From a checkpoint of a small sound classifier.
Model: 24.7M parameters, log mel input, arch conformer, norm layernorm, activation gelu, layers 12, width 256.
Training: 1200 steps, held-out accuracy 76%.
Data: trained on single notes of musical instruments (NSynth), 1.0 epochs.
Rows from block 7 of a small sound classifier, named by matrix and row number. Rows with one number belong to one neuron. Each number is 128 + 32 x the weight over its row's rms, rounded and kept within 0 to 255. All counts start at 0. Numbers have three digits each. After the name is the row's rms in percent of the matrix's.
After each neuron's rows are labels from the 100 clips, of 14976, where the neuron reaches its highest value: "responds to" is what is common among them. Only what is clearly more common there than usual is listed. The data: single notes of musical instruments (NSynth).
# fc1: second MLP up (model.blocks.7.mlp.fc1.weight, 1536x256), inputs 128-255
# fc2: second MLP down (model.blocks.7.mlp.fc2.weight, 256x1536, transposed), outputs 128-255

fc1.15 074:125115082159102164121140139161135149158092086114145089049129127176175149133091114177178211135172163182151180114194076140103104068119107143100205161191118125044062076161139129131149152104130117168133104108114137123139096140163127156113125114156116170108061130182167074137127156091116095140187151146150133153107123167104132125142105181098142159130154165131149114154150090143123081128166
fc2.15 053:129176153118135163099103146086157109113111155085150095155113101085108119074124120082128154117112082139082102117127151125207125132126132143071109110112168121148181136171143156149141143104133130120123173125180118141168074137095200127125140158106161136150183096095126175153180120224132146116114143161234154155135102145255130119170164166128143152155157122159106204119107154143080187167157
responds to: pitch class G#; note: G#5

fc1.687 101:168059095126146122098153137109126121213152106117170108061135135159147164122164164119145163136151047151150168085073140118099104100124147105115136139132149136152075104100165114135058110116152135112181064150111131182172136106132079115086110156132122141137113168158103158092127124132150128178115153126089130087075085106094090107135070106129118036113109142162150121166092132104104065158089
fc2.687 088:148186061100121136166119123118107134051125105144070088105136106134127140170095100102092081127127126077075145113134071137089060106142120147191113158130109164132167131205154118159159189153153146151125155109162137100149098099130169127150152144175114173089083154085165140148165135045110124127132178169216223175119136149045150176193154115099149141150146145140114146106127123132150170122139
responds to: pitch class E

fc1.723 123:139081094094137094114174159115155115166210097087141168073113130204124128150129128108151153131147097129139148127122132155051075096197127068164130095111158152125113128107181113151129097076147085111098090114086128128181100102055099108126103144179092126114069144112105156137180191113162117105138132153130156084130109122087143104132104114089118082088127120175162071122075073055148078133087
fc2.723 122:133118118101113074122142124068141116097165154133107089091120125122114093129128098064061037112039101131095145112131129125121120145106160127186118157118169113110170120128168129202102183156196149124132124108153160159127055141112117123110097155097120118102141135107135102157154112092182157119146148129194134110153099119116105176178110114104147093181139127126179125199138167113054137151107
responds to: pitch class E; octave 3; note: E3

fc1.598 094:100042136137073139179132099134119068174184134100176184177098146129149136171164078158215214103175120146172146151110137148108137126070079091121098070104131104156116122071157129121117075166114100071113074131136109095158204107139098117110130194160148110150106120211120154116151134148133120104129105140145111103121161135083120100151116106153086069070120171117146082150073131077137098106116
fc2.598 072:126083148144116148147153137099143144172173142188119124156150129139117109170127149105218219124109076144095127095147148118080108149100142150088146129122112153143090123100179164095160106103118147111142119112140169100135255101097063077131164164092114064127121168106153139152103134141124091133117107179090108123111121207115137154078132090100126122116146118181178097115107090116114168119113
responds to: bass; octave 1

fc1.124 097:138107097122111116166153153151101111235139090123155103106077106163183151156138091125157218128227153133168155154104121144089098089112115081089126077102074093073053133106104106090109095089131108082092071130070051125111050128094131149123112108154127108103124116166139119096070147107178110115123129169088128084112140135106134122093125140165121134109092137126144121092125104106156099103109
fc2.124 056:126084122160143160154110111119151121217105138160216110161108114179130135077124088081204231105248056152133128122126116170105118147062122075100122092093098117193121137116121146101130114127160101079144183141136111179151000129111166147151130141100135180154174109179094141142139150196135147101114131162110155139145165144184104107104120133145081106149138119165137125108108123145133160160124
responds to: guitar; pitch class D

fc1.1 127:112125105143137116141140119170185152161094106113123140103147127125106183113163121120140127114124125156220128211129133175124117101145105082110112132160083118078093121077115172083139130104129122110091090139033097149130122136099089155106097093216158149170097127134106077121064161056131134107102116114111129165095100094072149087091132103155079100081095132126123074107076104093143104096100
fc2.1 159:130161100092141108095095125135146150147074127096071159110128143153150136115126131216088085181105128164204060152133146205177045104151135138054118155172135147116126133127095153068140155107138092188116113107035134179168112127073089123118128087201131172201054116122098158140152096058125121122087166117108119145127135108072143095077169115129081165118166117134086148123137132136169102124117
responds to: pitch class G; octave 4; note: G4

fc1.547 130:113124152103106140136137113130163103126129116187160133085118128098131210118142117096163151129205103147142139143123124159099154104148114069195109098126122119149049133094113103118172082048142145076121134127131112068183070114081122158153097157098176076077134107138126099138121181143100086100170103134093122143130079180184112130110120153105084143163096098120101095062077029056100082125087
fc2.547 167:128149083090126160185113137134128140141162108169158090117125123141123147124131137065135137108186115099111162096130099136089124128158145076218121126135144142143092121132154114182149110063140147055133140106101111053099114118147149203141111167087134133071137107052120121131133216133121115126204136145076170150117089201153121147110165153120154127167084103096162053080112102065095092109084
responds to: pitch class F#; note: F#3

fc1.592 090:121049156101093138132177113108212142157098139151173143115104122101150152134131117130236221099162101132095152168102116117086136160152097152109138081151110068182074128086196187084126055135063093089102096108122098085158196122166123130138142138179180128101139123168120168114121137144116128057132068133154105082105139139055088109155127151118133074081135134073141112087069059097121130084115
fc2.592 075:132066120075137089135078131112122128176186127101120086110131150108097129124167150121226199125053024125143091116102178148079070165095171088137131143141139142152086126117167106115120164131155142130137111136129190139147255147123065090123129184117121110163144172116104138141159112135178143136157143136089152098113113184178123154092145112125143114147143095205131064185102173098089147167092
responds to: octave 1; organ

fc1.440 114:126133145155136130159130135155098101255153122169210152094065122165162152123139117139156197168227180183187122158118118152105108079099065064102091062089073115149072116122129097088114117078126131101152124120109094138136058105113153130147106101105095098104138137164085118084132151164127125078118152129074088133133128099128134119078119127135120090129106154146091121105080124119133092109110
fc2.440 080:108066144148113120139138142099116117255149152158225086114100113193139124117129110102175250138255093187148123151121096136074135128098116059129112102088105090112105135105125148126122116103169106083113159156092115167153000120121147174145128107118152155141156149184115137120139156156157129145158126176084165104134160117130132111104117171133109130119099141149163121142129112149113121123113
responds to: guitar; octave 2

fc1.57 117:138125151139120138145143168146094127255121092182206137088065132192175146139118101105143189161210181151174113129131114159098123096096094077090090063082114074124077121109108102116118081069109126136154114146105098125117052095092141136159113108131124091101090141135090124123091156153154114109123116154087122108108137117101103108074134126143145107117109115128133109141099090107114100102141
fc2.57 086:113094139140141135125144133111120119229146129139222103102084108191124134098121092112181255169255110208157156148126114110084106134087106077093121081113058099130097117140141105095119112114150131078140159143097110184132000134130159161116126092080137170155174135160119139111130161198149143128141156189068153148137167096141160136111123150137127131155112148169126149150132111157117123128119
responds to: octave 1

fc1.408 134:097135115119121114098103137178193163142090121116115135114119112143139207109159138141122129146139102171198093204112153182146093098150100099072143124147089111109080137128130155085163123088158121128084119123055085125152120120117095149088129103191153155143084116126098107123074108066123104128085128103091092145084113071087145088084133119148075143078107144126087123105051087080125118135108
fc2.408 184:133167079077156114107102122135169156155073119094089160106124140164141136121127125211091081165107109162195069153132130208172052108164156102091115167185138141112119130110100148074146175079137084172102100111033146162173100139069093143112127090192142173197062114114091151143156118046127109115097180101113122139108121109079148081082172126141094158112149114142080133134117138115160077122087
responds to: pitch class G; note: G4; note: G3

fc1.49 102:095108164149125133183128130157059132195161120108102148163104162133113089147144106113181158106146052135159108153091157153155164156112128104099103105137111098106074082069142092114107092159140146110131082158086105137083120111104085077115125092127076059149205113159091075155117106147119136105076146113068102061169143177119098067106069067152157094075135114149107107120108095088122153148142
fc2.49 107:100148150151105124177115141128134104066139129157079129146098109119102118076131142096106099109099151142114159123149176089164227180111150176134129127123125123136123165188129103166105169164132147141139159112084090152073058123187113146135106129101102112077190114086097119110062100189112153118123077127070146115141174195148088204085164095130177129182134089087110137083144125116137193125172
responds to: pitch class G#; note: G#2

fc1.171 092:126131145171116132108154137083124103206106156151180141096119113148147133112068082127169190174255118134178144109096117162105117094109075119115069131054077102141066123094156126130116073086125145080095165195107110093097039120124163115157062109119119107184094104190142157111069132163119142111162141152086084166125169141157101111142083104161090160127131132160122135127137084137100095139131
fc2.171 060:129128103085115154110137127094145142200101098135189071108125119167080118112158132123130233144175083142119097122134098112121111170139166104159138105141118074122135155162126122089139191109138125158088117111141142187116019144154137206132136155110158190156194167073117115110161150176163109127195128166179199120155141150144188153109207200127154156179084128125150150156124157194177172089085
responds to: pitch class C#; note: C#6

fc1.67 058:114089194147105113140138139096127120189164102108183127155142151120099144161076138091030101183162166122131103162096158114109129110066124106150064031097104153112133170079168131197122119131105106123132136114110111132105063085138155142090116107131151108069173129174121142094117177135129127122125112113141056079139167180173158203106079129089133201074142124094154118097115128128099159098169
fc2.67 037:101159083140128132117103102172057125193188096101077143061103100136144103147128074060104055106117077123108128118136109183113097127126096100146147114114127111122148127095130148120168138089153143027159158107112125154137105141073108149160123177101082164182109138160140144171155125096130199122083155167211102156110095167154162084079161113155079145106083112156141061122115094086124185141108
responds to: octave 1; guitar

fc1.325 125:115101197122082103161174112138090096132171115124116115154094125119136086091143125113147144120124073118183130172141180152144177188144107109105092094131144110079092144066135075138070126147135142061147102104060136138070128136154102116105126099106082073106167092160052051106095080154132135066120128108054049074151141144144117116071104056154148082119119105089130082102111098090105157152106
fc2.325 156:105115165180103092159102140146118123083143123168097138152148134116101130077134137132110111130071130162140162135122183103145144180092145198095135129140108067141086139168130119111117138152155163131151136107090110186076089115177074171125106135113112110078177134095109123109052063186127164123112091137073137118132189181136083204065178082140142148169158064087113154098143167105130206116151
responds to: pitch class G#; note: G#2

fc1.449 133:091129110149129147117114111161183127154105136117132164098121116149128192146159116130143110110132113168206129193115162191141100121172095119089145141165095135083070122092132138076167129104174096104098136098056099163154126151089115156116126083219143153148066134131084107115061133046119127112081147131082098125077119106090142075077146123146085117084116122130105089124058107104140105141087
fc2.449 178:118166090085143114086106136145158157155067107098087160110130141150136149121138125220091085171112119163201065153129139197179061110155140115070126153186122140106117121120083152065143160099134096185109101106037136169154092134082091145108119084199140165197056115120088146135145098062122120125090182104108130143115139104085147085073176126151080153114148114140075147130130137128160088130099
responds to: pitch class G; octave 4; note: G4

fc1.442 080:147086122164126087129186132085148135185114114110105054150137131134118121131125125140192198170160214114198142088139099099078134091154174117095119076093119108066104153093118145121111105110169165114084119126084150171163122146136105151100085146145151132138099104186166101122150197114132111124137138227120090118137109085119154145110132152147137138105127155118167127144125104119101104099179
fc2.442 083:120178158169146216109115104158104130095092106082085110127152139095106140108122090117124131105110069093109105117124141114194150122084117165052145150108146171165157128193137135112134128201105141169147108123167095104112127140113176075136157148155129124145216114128169108171145077215113169145143145119143159155156117157157098146136101119118114137167142118167121185106138156175159203140215
responds to: pitch class E; octave 3

fc1.590 085:124119072156144130116091117113181145170121132133112092088148156146177163100081113133168119141247156126189151161102112151113128104090114132169114074122103171124110120104119081089142105088104151125145158134155120124140073116114207164142123099073174123095123154196137132136093156154095118126167136173089114153146162120162136148132093190147098137109133163167119125103166133158133063149136
fc2.590 066:155153125097145140074139142087132153182083112107179054116146120164106134134141108100067205127105105159087119123132108111092057145124156103116117132154167091117112111162119141096120191080140126124103117111106139165117059103136085175149120168093144174169167149056121133148161124152135108136177160159188219126162127142135133180120204162094184153187104137094171119126126171156120176102120
responds to: pitch class G#; note: G#5

fc1.623 130:107109123127130134132148155133098118236137091185186139098087113215158133132119089107129222163244150194179144121106108143125114116091104085081094053096075104153087106136132122089101076094127109099128129131083092147127049117087137133137137103123141127152088150156090119105132147145147132135105137155085091135128119109098131093079104136131115080122141120139125125109089074113109092120086
fc2.623 106:119097144149145152124140141099128147242148147171209096095105142183140144113125120125181255165255128184157163132113092127083108131100115077159110096110079104107104116091136105109124119111152121092122148127088095148128000120119151169146105067095121138127154119179125125113125139158141130112138126167064138132137163095126137125126111134110093101128087155135142104133129096138101112120115
responds to: octave 1; guitar

fc1.653 147:092114156107113185134157090127101089214130144111185127138082121159117094122155085124127150118122100222136118170129184103139145168120142109128141082154107123065090131092134139102072147100082131109110096138134128146100091141092065149131156087064177110168180111101099105087096125153086096185155116098143095100127111103119144073061133123130170099108049113152100083101140122146095112107047
fc2.653 220:104165163091134125084157118079135127172099115129187120095116136169102098152134096167074100108082089159138101132130136078170145141147164134119158140201104083112067135124136136063121158086113098135095057149117145124082093157089063141113144090078165123204183146059118090129104108161118116133192127063126124092137073116152121115075149177139207154198068121137108137148131173160113110102058
responds to: pitch class C#; note: C#3

fc1.368 113:135126073137099124115130141192181121139105114089133143077125116145136217123142105137135148125143116144165161217105120166111117109165080104121121122129102108090053151127112151079154123071113117108113101137076105145130101109088099173121089089182158127136074092132111123136063156073101124111091104147067122124100124100077123105082109118147061104080073112122115118094094104100140121086100
fc2.368 125:120162105077143116103103119127146144177075106080100164115125148150109122100141114221104082146108086160204031146143164213192071125151141110063142148186137160130105134107123131069135156102144097179127089125033136173168095138071084114099121086197142160216085122124086148160162119060144116116106171093109099141132122125103136085059173123154098153131154120169091140133116158120159102142107
responds to: pitch class G; octave 3; note: G3

fc1.375 140:090093170143081116156147113141108100146129110115127123121142155108120102111149106116156164114114078154161150156136168163168205198085123129109100110138158080075115115125152103161057104156158135086154110126082100153068127128137093151090090083124075060106177105146099061110108104176138149046086103126076097089181143159136114099093107056149131072102128097115118083120093070089113153129138
fc2.375 212:093106179177112098149116128121104126097146123156104125149134140133099122062135145127125121128079135174146151140126188100140166188093146177096135111130121077131084143166137104119101133156160164112153138100082107182072088127177084158126094117103110112086185137114099114104057078197131176126122087145068122108147188168149090203072163085152152143180144070083114150107140152098115196114150
responds to: pitch class G#; note: G#2

fc1.341 110:154116124151103099153144145155206160213104094149129134077088101213114202123143111116141151123186119166171136195124110149088078105134078116059145097125100104052067137125098131079199117125146139119133111135091104127118084111102123149126119111181164128109077155126144109154067142091141128135102136150059128141097112095131149112101155131134120149110090122103138108119068090124135112122110
fc2.341 105:121171099063153124131088129134168125191102139096123126126104124174133136078128104179102087143155082174215042136142144227180043126120129064065125133160111165148131124117124122095119148105152087153128125141030115170192040161075110116114117051202128169209089094123083160139169119091155132123085171122088129138127126114114131088066162118154089128139140103183099147132125134111127097155099
responds to: octave 2

fc1.660 118:153065128120097095118144134119113101173210113118096142101123143217117113145153186127155150113111139134149158150104145165080087095149103085118099104147153146105110096094175141162090112110184146118141121142045148136152118078103078082111089122161079135095102128129072126129123130092171126054099166129142115062140105108035143116094118078124156071091153150177143055136065085049146111146085
fc2.660 121:136105098107123100109146143086113146128171098110119091056145119116107131146142129077077085132049088134099164117121125133064076138135145109190139134136195113097118137149163110188133175156162156119115100087154153131148120124140121132121083201126115130066118194118121115143142152067139126122204128177151184114124088147072122183186148124112135113176118131074182106175128154092080118121107
responds to: pitch class E; note: E6; note: E7

fc1.269 123:114096143154121154156146176150113093245122113166184134127060118175141147122114104103151195189202141203167131136108108150113125080085108058085084059095098074151091125110108084116153097089109121110162106149084069122130062127092149138158093071139123113119100124159071092113113170133120118139118123148071096130147128113080111090085091149132123099143114135154118117147088098137115080122098
fc2.269 084:121077123133133137135136121120134125233143120154217093121115124170127131100110096088193255122255114181143157158103114110071112150109126060153146108118070091125087135084156130108135116094144114069132157151099131169152000124138133178122120094108134153139149142180149123116143140174160141139155109176066140113120176113145123123111131142142102116128104144132144094145126115130106130134110
responds to: guitar; octave 2

fc1.504 093:145108191103117187103145098123121076137154178111110119136143116124149086156159166144195202128150096147086116096114154080125136165074117135136129097073141138107108187135074130166082088178097140121121161155178128070143093100158106054115135170033093080085154123129105132089145116183142050152191093149079121073152100156113077173150111165105141092144128122147169079144110098154146106158151
fc2.504 093:129220103112132092116130126128127146048083106057070159101107126122101125114112116199089041130106128129179110177168130174226153100174131150119155158184141164093153109152126099112133195134144112144125067091069141152146166128071130107128115040253135171162123103144135099165114129061115156135074182066151107167143138064091169067124132123135151133125125153134091176103138157109144104131133
responds to: octave 2; pitch class A

fc1.608 103:116058167153095154133159150195128092202130154132166149191116149123119123124166116133223192119178091158143160224090173145093094145096087115103133126114120097118060142101137156084125121175075129111157112152143112127166210130137101078133108222110147133112096141150081111123114153132157108096137099128148100117144138114126091104119083082135056057138101090132160038125071135078161094140067
fc2.608 087:123109102108111142149158137107134114160175137168114117139116114180144098180105122055186201111111115140066130096142135114076112146109133140129114146122129117167109110108203151137119137113122098148133130129169157071126255119110100067125178142093122103146106177082165135157108131101136111133101131152179115118094103179133163152128144100104163127105102168166166086124127125156148157132094
responds to: bass; octave 1

fc1.612 056:206207128112156158141109168085137176183119150127134114121112153157108089106093137063113100146120140131105167101133095124179153101101137113169076123112079167102093116115190186085112120076145094144177170133100084119136133098124127209105204150085112096114159130121122133085161134120105078089122099133058061154094119124142123052110122155098136151121134087207100183111131114166114112068205
fc2.612 039:097144150068137105159123103187148147146110143121128199180132084129140114126105101133079052117126145141133075231159153134111169105174070151093167138122151142134112167101112128158136100143139139101126074122175135133155144103148102137095114227156114148124158142185132127177133127138147151129142128116199088118139134173136089085117154145085144170114108134057142094127143156101149153164108
responds to: pitch class F#; note: F#5

fc1.4 060:072111135171113112132147131119100114128115150148099144104095182125150124146140127136137136177124139201158061130124120095080154132130145092157150157180082104131056220108136194092152117160134136155158189123100141140173157153149127100141128119141166198137147140124142077140161101183117177034171183100122160127118085170083115105191080117133156109140182163076192150114112082172120101161127
fc2.4 040:177144107068167098146103167145122137083108107138198088115160156143076093103123155202255241182213072093122146102128136159154101152120116128152091136133123146129173138144147078153144133097165147099114103122162157148126143121116176134137128145162119129128151115136107110085084154147098092149142096191125156118153123072138158128137136172125178091173132136151158173137136183136144102076103
responds to: octave 2

fc1.564 080:167150116130122151145112145112151166151110185154160115173063114209190134143073120132105158168191147145129072154096112158134180115129095116112108124122145132117167162136158099116144129112142101121128133108059114144165105112021122145145145055074127135136067101151110162134151158080112085131147142170103079152159079138133178101049157105109069168121150146148105104090131065144179121098114
fc2.564 056:150079124190104114142104103164160087103108134158146117126156094048135131115130140064101091097054097091118220147114132162081109138088126196148160123107138085141131125147079126117145073175107150114155181132241169116104146126226093136119111203132138112094118115167130139110112080157133134149087115160161124116126162182170105168198126139110082121114172120057138156146139151097107173142139
responds to: octave 1

fc1.246 083:093120136094143140099154154100119115176143076122119117086168177143134111118124069163216179187172056130171152102067098102081062066128130123061128120113090121098091086124142112097143128069134184156131139154113114133095100141111169102181155112154093123152152169122128096107137128135175155118136145122082107146101108093082142159166115111136191110145126123130090106159126133126126140088120
fc2.246 075:133195092082140145114100116104184110100098145155083073148118115166127139095105107091103141126186115111079115102126099146142100119102137114148122155143112111180155149165147139122154195111169117192110196134135156162149063151115182152129164112140148177170156079122122139184160133178146169113135160159187240155142167168173128176141160146145140154171157112164157212132132132178165186155147
responds to: pitch class E

fc1.144 054:119145185102182122086182083102167137133158124103101071109130117122124071111144143159156147135171180150146106092090072081112084090113155106095105205105154090112144091135131135117114128131106137171075083160167173161168122128134166121165028194133188143164126061161158136121127058187131129113163102137080121123093121163110171140098172150146165143111115138156142123087153151105149163110113
fc2.144 039:154164161088131138098082121133149196174132154104141157104159114152093165119168168210187173149154063113166112104164157200216119129150141197183170119138204199127136130188157147128159162155145130181135107114117116153097153118115146153096114177149085092133144138098091110144093158153098119160136157095133164109157173086163121151147136111087105130173123107192173172150116144154156123104151
responds to: octave 2

fc1.19 093:134104195134134171131131128168148070152135123116189140153160137079158132164132106118199235141182092170155154210157154130112122140118113096134143120125145108156062128086123148073094113155103108098141065159163131147139193134116077097093071197137149125126132148158129151132094088157134130114160092096204120143105127120124112114133092145149116107096083116110170081147052127083145094095146
fc2.19 075:104105159107125131132119153070108143184175129190147082152130129176116079148121143096165163125135113123064094042101115077098123143094145154124134131120091139170099139130166142121152122100122115165125134170170133091151255162146127122127187109041131126143132168063129165133119132173162117146154105167101171143129117183160153204091168149129148159174113133177168123116144151169153191125090
responds to: bass; octave 1

fc1.253 064:137150119152129167148150147092107147139108123121113041106086143159176095120085107112170146120232153173139118106160097102091157098102133130141124093059107141096069073130104129077131163103128149108084180148099140181116107140132153158179174116124063106093162100131138106082082147102128102116180127114105160154123114151155141092145081131128133204109150130171095163123203083181115159143140
fc2.253 045:157149094061129143115103134167145124150087139118157117108106093129116146098114092125049060135122118136105093189146092133148073131102165130108092161154124148105192147206076114156114163112106166133166127094186163166084081134090212140132105189126116185175119113106148109179195111125145155105101168157218207160190126121115131178165198178100122135153099120142148164156113167167147173131137
responds to: octave 2

fc1.645 135:145111196121153100125136148103169124168159187148170130189080135146210092120131101119134156105182106125128104124131160112158180132129087089089104084092130120129133100091120157109089105062166106101114166176110100140177103119076127090144098079073117105171094065165127162104142087143133118085063114101112094094114123068169117090126092115172078096121131163173134126167071097130117105176086
fc2.645 172:125166175112155105118089124114166133107129193131167155180114131131133113075129103087090035105141105130130084130125135158204183126106123125133137132080114113164207127093118119154111101103148095114128148161159086126141066151113165083114150089099118122146127052136140158117176082189147155130035104082173068115111121064210122067128068163162076112113172116173096215170116135161096111154123
responds to: pitch class F; octave 7; note: F7

fc1.114 109:088109132156131143162153165110049107240122094178175113096053116176134152123118082104156217164193255126176149166135138142067094090129103071118122074129082088126075137091116123092102087088128118099140086149102108136138068077105120143133092120154128110124073114126117168080124151139126123115088111172081113122142121101105118104101124121139132121144105166142135106125090082096141124112102
fc2.114 070:120123146160136160104135142115123150191168141140236100106117128180153150099114094114159248155255113164150181132135095147100119120090113138085125092083062110135123107141127117102098093113152138089136155130138074157120000131127194143141113105077147153143191106170146128123156127179145132127122138169073129139135187094185152130120091165125099097160098152153130155114135124157085135144129
responds to: octave 1; guitar

fc1.290 092:148112110072125064152121142113049168129097104113143093086121175105123129099143152154146168145165139153187164186163116147113146145110140068118132135135063154074068115127112093126154142098123158079136127114137146163161094151131145139121082146133112185167142123158085087136153147097132172180167144104116155122147134093145138073171125142139163121132143166201120100122126134133116016144077
fc2.290 072:133123164201126206085107127167113143161055123166176086121134136142146145148127127113034154134152141112094116088121126086126111122101099179031164080094117118160133111147079171053140085176066118182124142149196094091106104114152135132142184149148149100107102153097151146088069093180096076143090074195140111135132122147127107197108140168141086133113115135086154175096141087225171207086156
responds to: pitch class C

fc1.46 100:122101124162087095148132089145144076163108139085164154181095136122107163100122138170236163080152117134127122194133114156125146092158107076170145133158168128077120170096148103156120107133089117077120103138118097125127187176124154096107103162156145099146153102179103118118154153148131102092136098066150120101101119129124104030127130136110132144105125130115124123127058118068087036141143
fc2.46 108:130060145189122146096102146132116143156139131208147109171189123146144131135120155102149213164102099139106133088114179104084094156083135186056132106092158084156110110123138170083157082135140154145145161134150147120154211102170096143146149118080106107088093196112154173117094110173126086118126090238038123148122142191141146208112161104143066152078165118102160146137143113166144239106145
responds to: bass; octave 2; octave 1

fc1.762 093:163129077142155127097159149135160164203143167147157142134132108149151195127126142137136130142157126106097141108146106168107093099172107145172186135118107162090136144126109187109169133099087126150099088148117150100179103085059144116130133129090204154140058104139140135113184161064107063141138150148150158130098070075105139112155129189123086151084102172090109128140112132131089020085092
fc2.762 103:105137164104101127174119122137084108083116119115070133151112145131107105077124131128176122110087117167146090133130199095187212136094127132087109106127135132155097152172163097162103154156165132136159146124088120185068110134177098123116119080124105098129180124096082107146101082224146177139131118092059108120135175183141076162083163082126190136188148082162135116108132155117139222146159
responds to: pitch class G#; note: G#4

fc1.305 109:143100124093098118180113136164111141150093204134111106117092121199161097130147182127158180102150211200127086185156119120140159139116126046179112110117065137089146141088110138120108147101096074090086150145063069122118093076118146124133144061104069179115065127134111151119126144132140127119086104157130154101119132104107118090106144110090125170117107105142157097132114034158165097101096
fc2.305 127:097162127131133079180106126149112117042115143184146086123143129133146144123113158137049035134120132113090132100120078095090120145100136149219117136145081103125162120207058108110141150148112133191126185143145130144086106118210154234150112135104126179115110083092111151071131072115114108140132088125117190120102191122094098147142182141134096121155168108097087172150155134155150151121120
responds to: pitch class C; octave 3; note: C3

fc1.320 095:116153099145101145141086118171112114175080103186107152135074098202147151140110151122135191132202155190182137140136088175131100134131086106132094097163020132105132108122064153054155133136121139124105136138113094130144112095137132137150141096189107183150109151103186155126093159119097123122072142203113135168101111139098196111072150163132078157062118153170127089099171100174125130129128
fc2.320 071:135092146173122111080139116094110107069116129151103080139157127154111135106121125078002072117027156119093160088161110121121106117091132185074133139086159099128201148167134134138093136160155123208132184131171139112130055144113130107120102148106101103093105137105109141138126058177155161141081116157186150094156146111125086224168120115111080137146180136121138176148147172179148246114181
responds to: pitch class G#; note: G#3

fc1.483 090:159128144155150124122165157147102122139115141107168129136139135156159102133106104165094124133115173158132108113183143111146094154107105105092127095073062140100189111101142127097061132155127085100136129176106116173115110112139106075145146091115081193190168116171123132092081074086150098153107119168138085126121184093093182089142089101141131077048127161171114149169136151179137133117131
fc2.483 074:108196094064122155111103109098159128093160102161122126112107118096114131122120152123139105123172112069128156117126136131073158136164156146204157176174132129153069140153127133166154127083125138080145102133127141087099115127123173188121131207099134111097139087056120105153163219096118126113182146092089137139119110196154101110111149176114144145183111105115126089080129154072120072113107
responds to: pitch class F; vocal

fc1.635 086:145159101158102144113166136138116100240142116126176141063045113193157131123088156151141221172219255172170168143192142146084125114131109072112113063114094117101094100138114122136093132076151124122122120117072111134123070127135157162161109105142115122107081154173106161104089183140092125132106165132111105138091102108078139135125119096122118145134088126132140109141144131122103105106134
fc2.635 054:125102129180121106132139114096153124165158112179178124150132114122110135103112057068148196129192058143128176104090131113085115163060111128149092145169103055172119138166124134133150150087168112100125171124137148193129000126180116199106140143111152153133181106105169165138120091226180147117112147194142161143118221171195105183115146148137134154142156128143134179150150157121112207131103
responds to: octave 1

fc1.296 125:107119116137137087118133153184159169149107122121117172081149138141118193152146136126130127136107091162207152219119137186103097120161105089071155116159110109089076132110131129106178088060168102129074134108072107140137106096118092151092101089196155142138082105156089111106061124079113139109111127130108113150058103083075133070080127102151075158093085108125115098132074124093156087108098
fc2.296 161:123169100079140116093104124139162143153075123101083169118120130156143120115125121217084079149097124177193051148140149198177056117160146124069120159179120134128129127106098151068134172094138086189118105119038122170165105144064083133119130080195149163206057106114089156155142105064128116118086180099129115139124138119086144081072177115142100170128159119142078154125122135126162109119103
responds to: pitch class G; octave 4; note: G4

fc1.208 057:108090101101129148073132219116145079171115174105059108130088160078173123127072075161137163155160132148116151102137085109079121109123075143122182079178121112052131132110114152115103158144130099125091142151086116137173141109179149142176129129100164190124145134116108123132118165123064137115078127089141152159150112117101099104109167138142158048095151057130112162103125117094145158105147
fc2.208 037:166179141119156151152158143135135169105108112100103108143169122167078209090182122158222211153182080095130110120117140149155118101157144140114128106078155163116120159154103111146159145135147173144164077101143148125073123119087188137110093105148145094138133156066101149173156155161123093098166148174129167146119131103134145111091131132108145173137180124166130163115121225116140125119135
responds to: octave 2

fc1.98 058:172073156124117147133160155179199118139177181095116091097138136146148129134151130127160134188156184177192155141154105114101131173104116158164130132133134066139090150144142133102143119170155134150147088130104142139145141097159101061117153138091145158145118134133176149125111165143132098083109171158137147076160161148106116127154155128086120095165097178079120109152122144154151133143107
fc2.98 040:147113119127105108118160123069111183090094088118143080077110127120090131089144132190180187148105082140103075103112095103134105138088150120146128153136182176114164111199129154129134154128115145175124122153092161138121167153126174169100137155209157168158153165099149111118165170165157110172202184139134185169140124121149159152130167169158171128189126150215128210149109153129097122133134
responds to: pitch class E; octave 3; instrument family: organ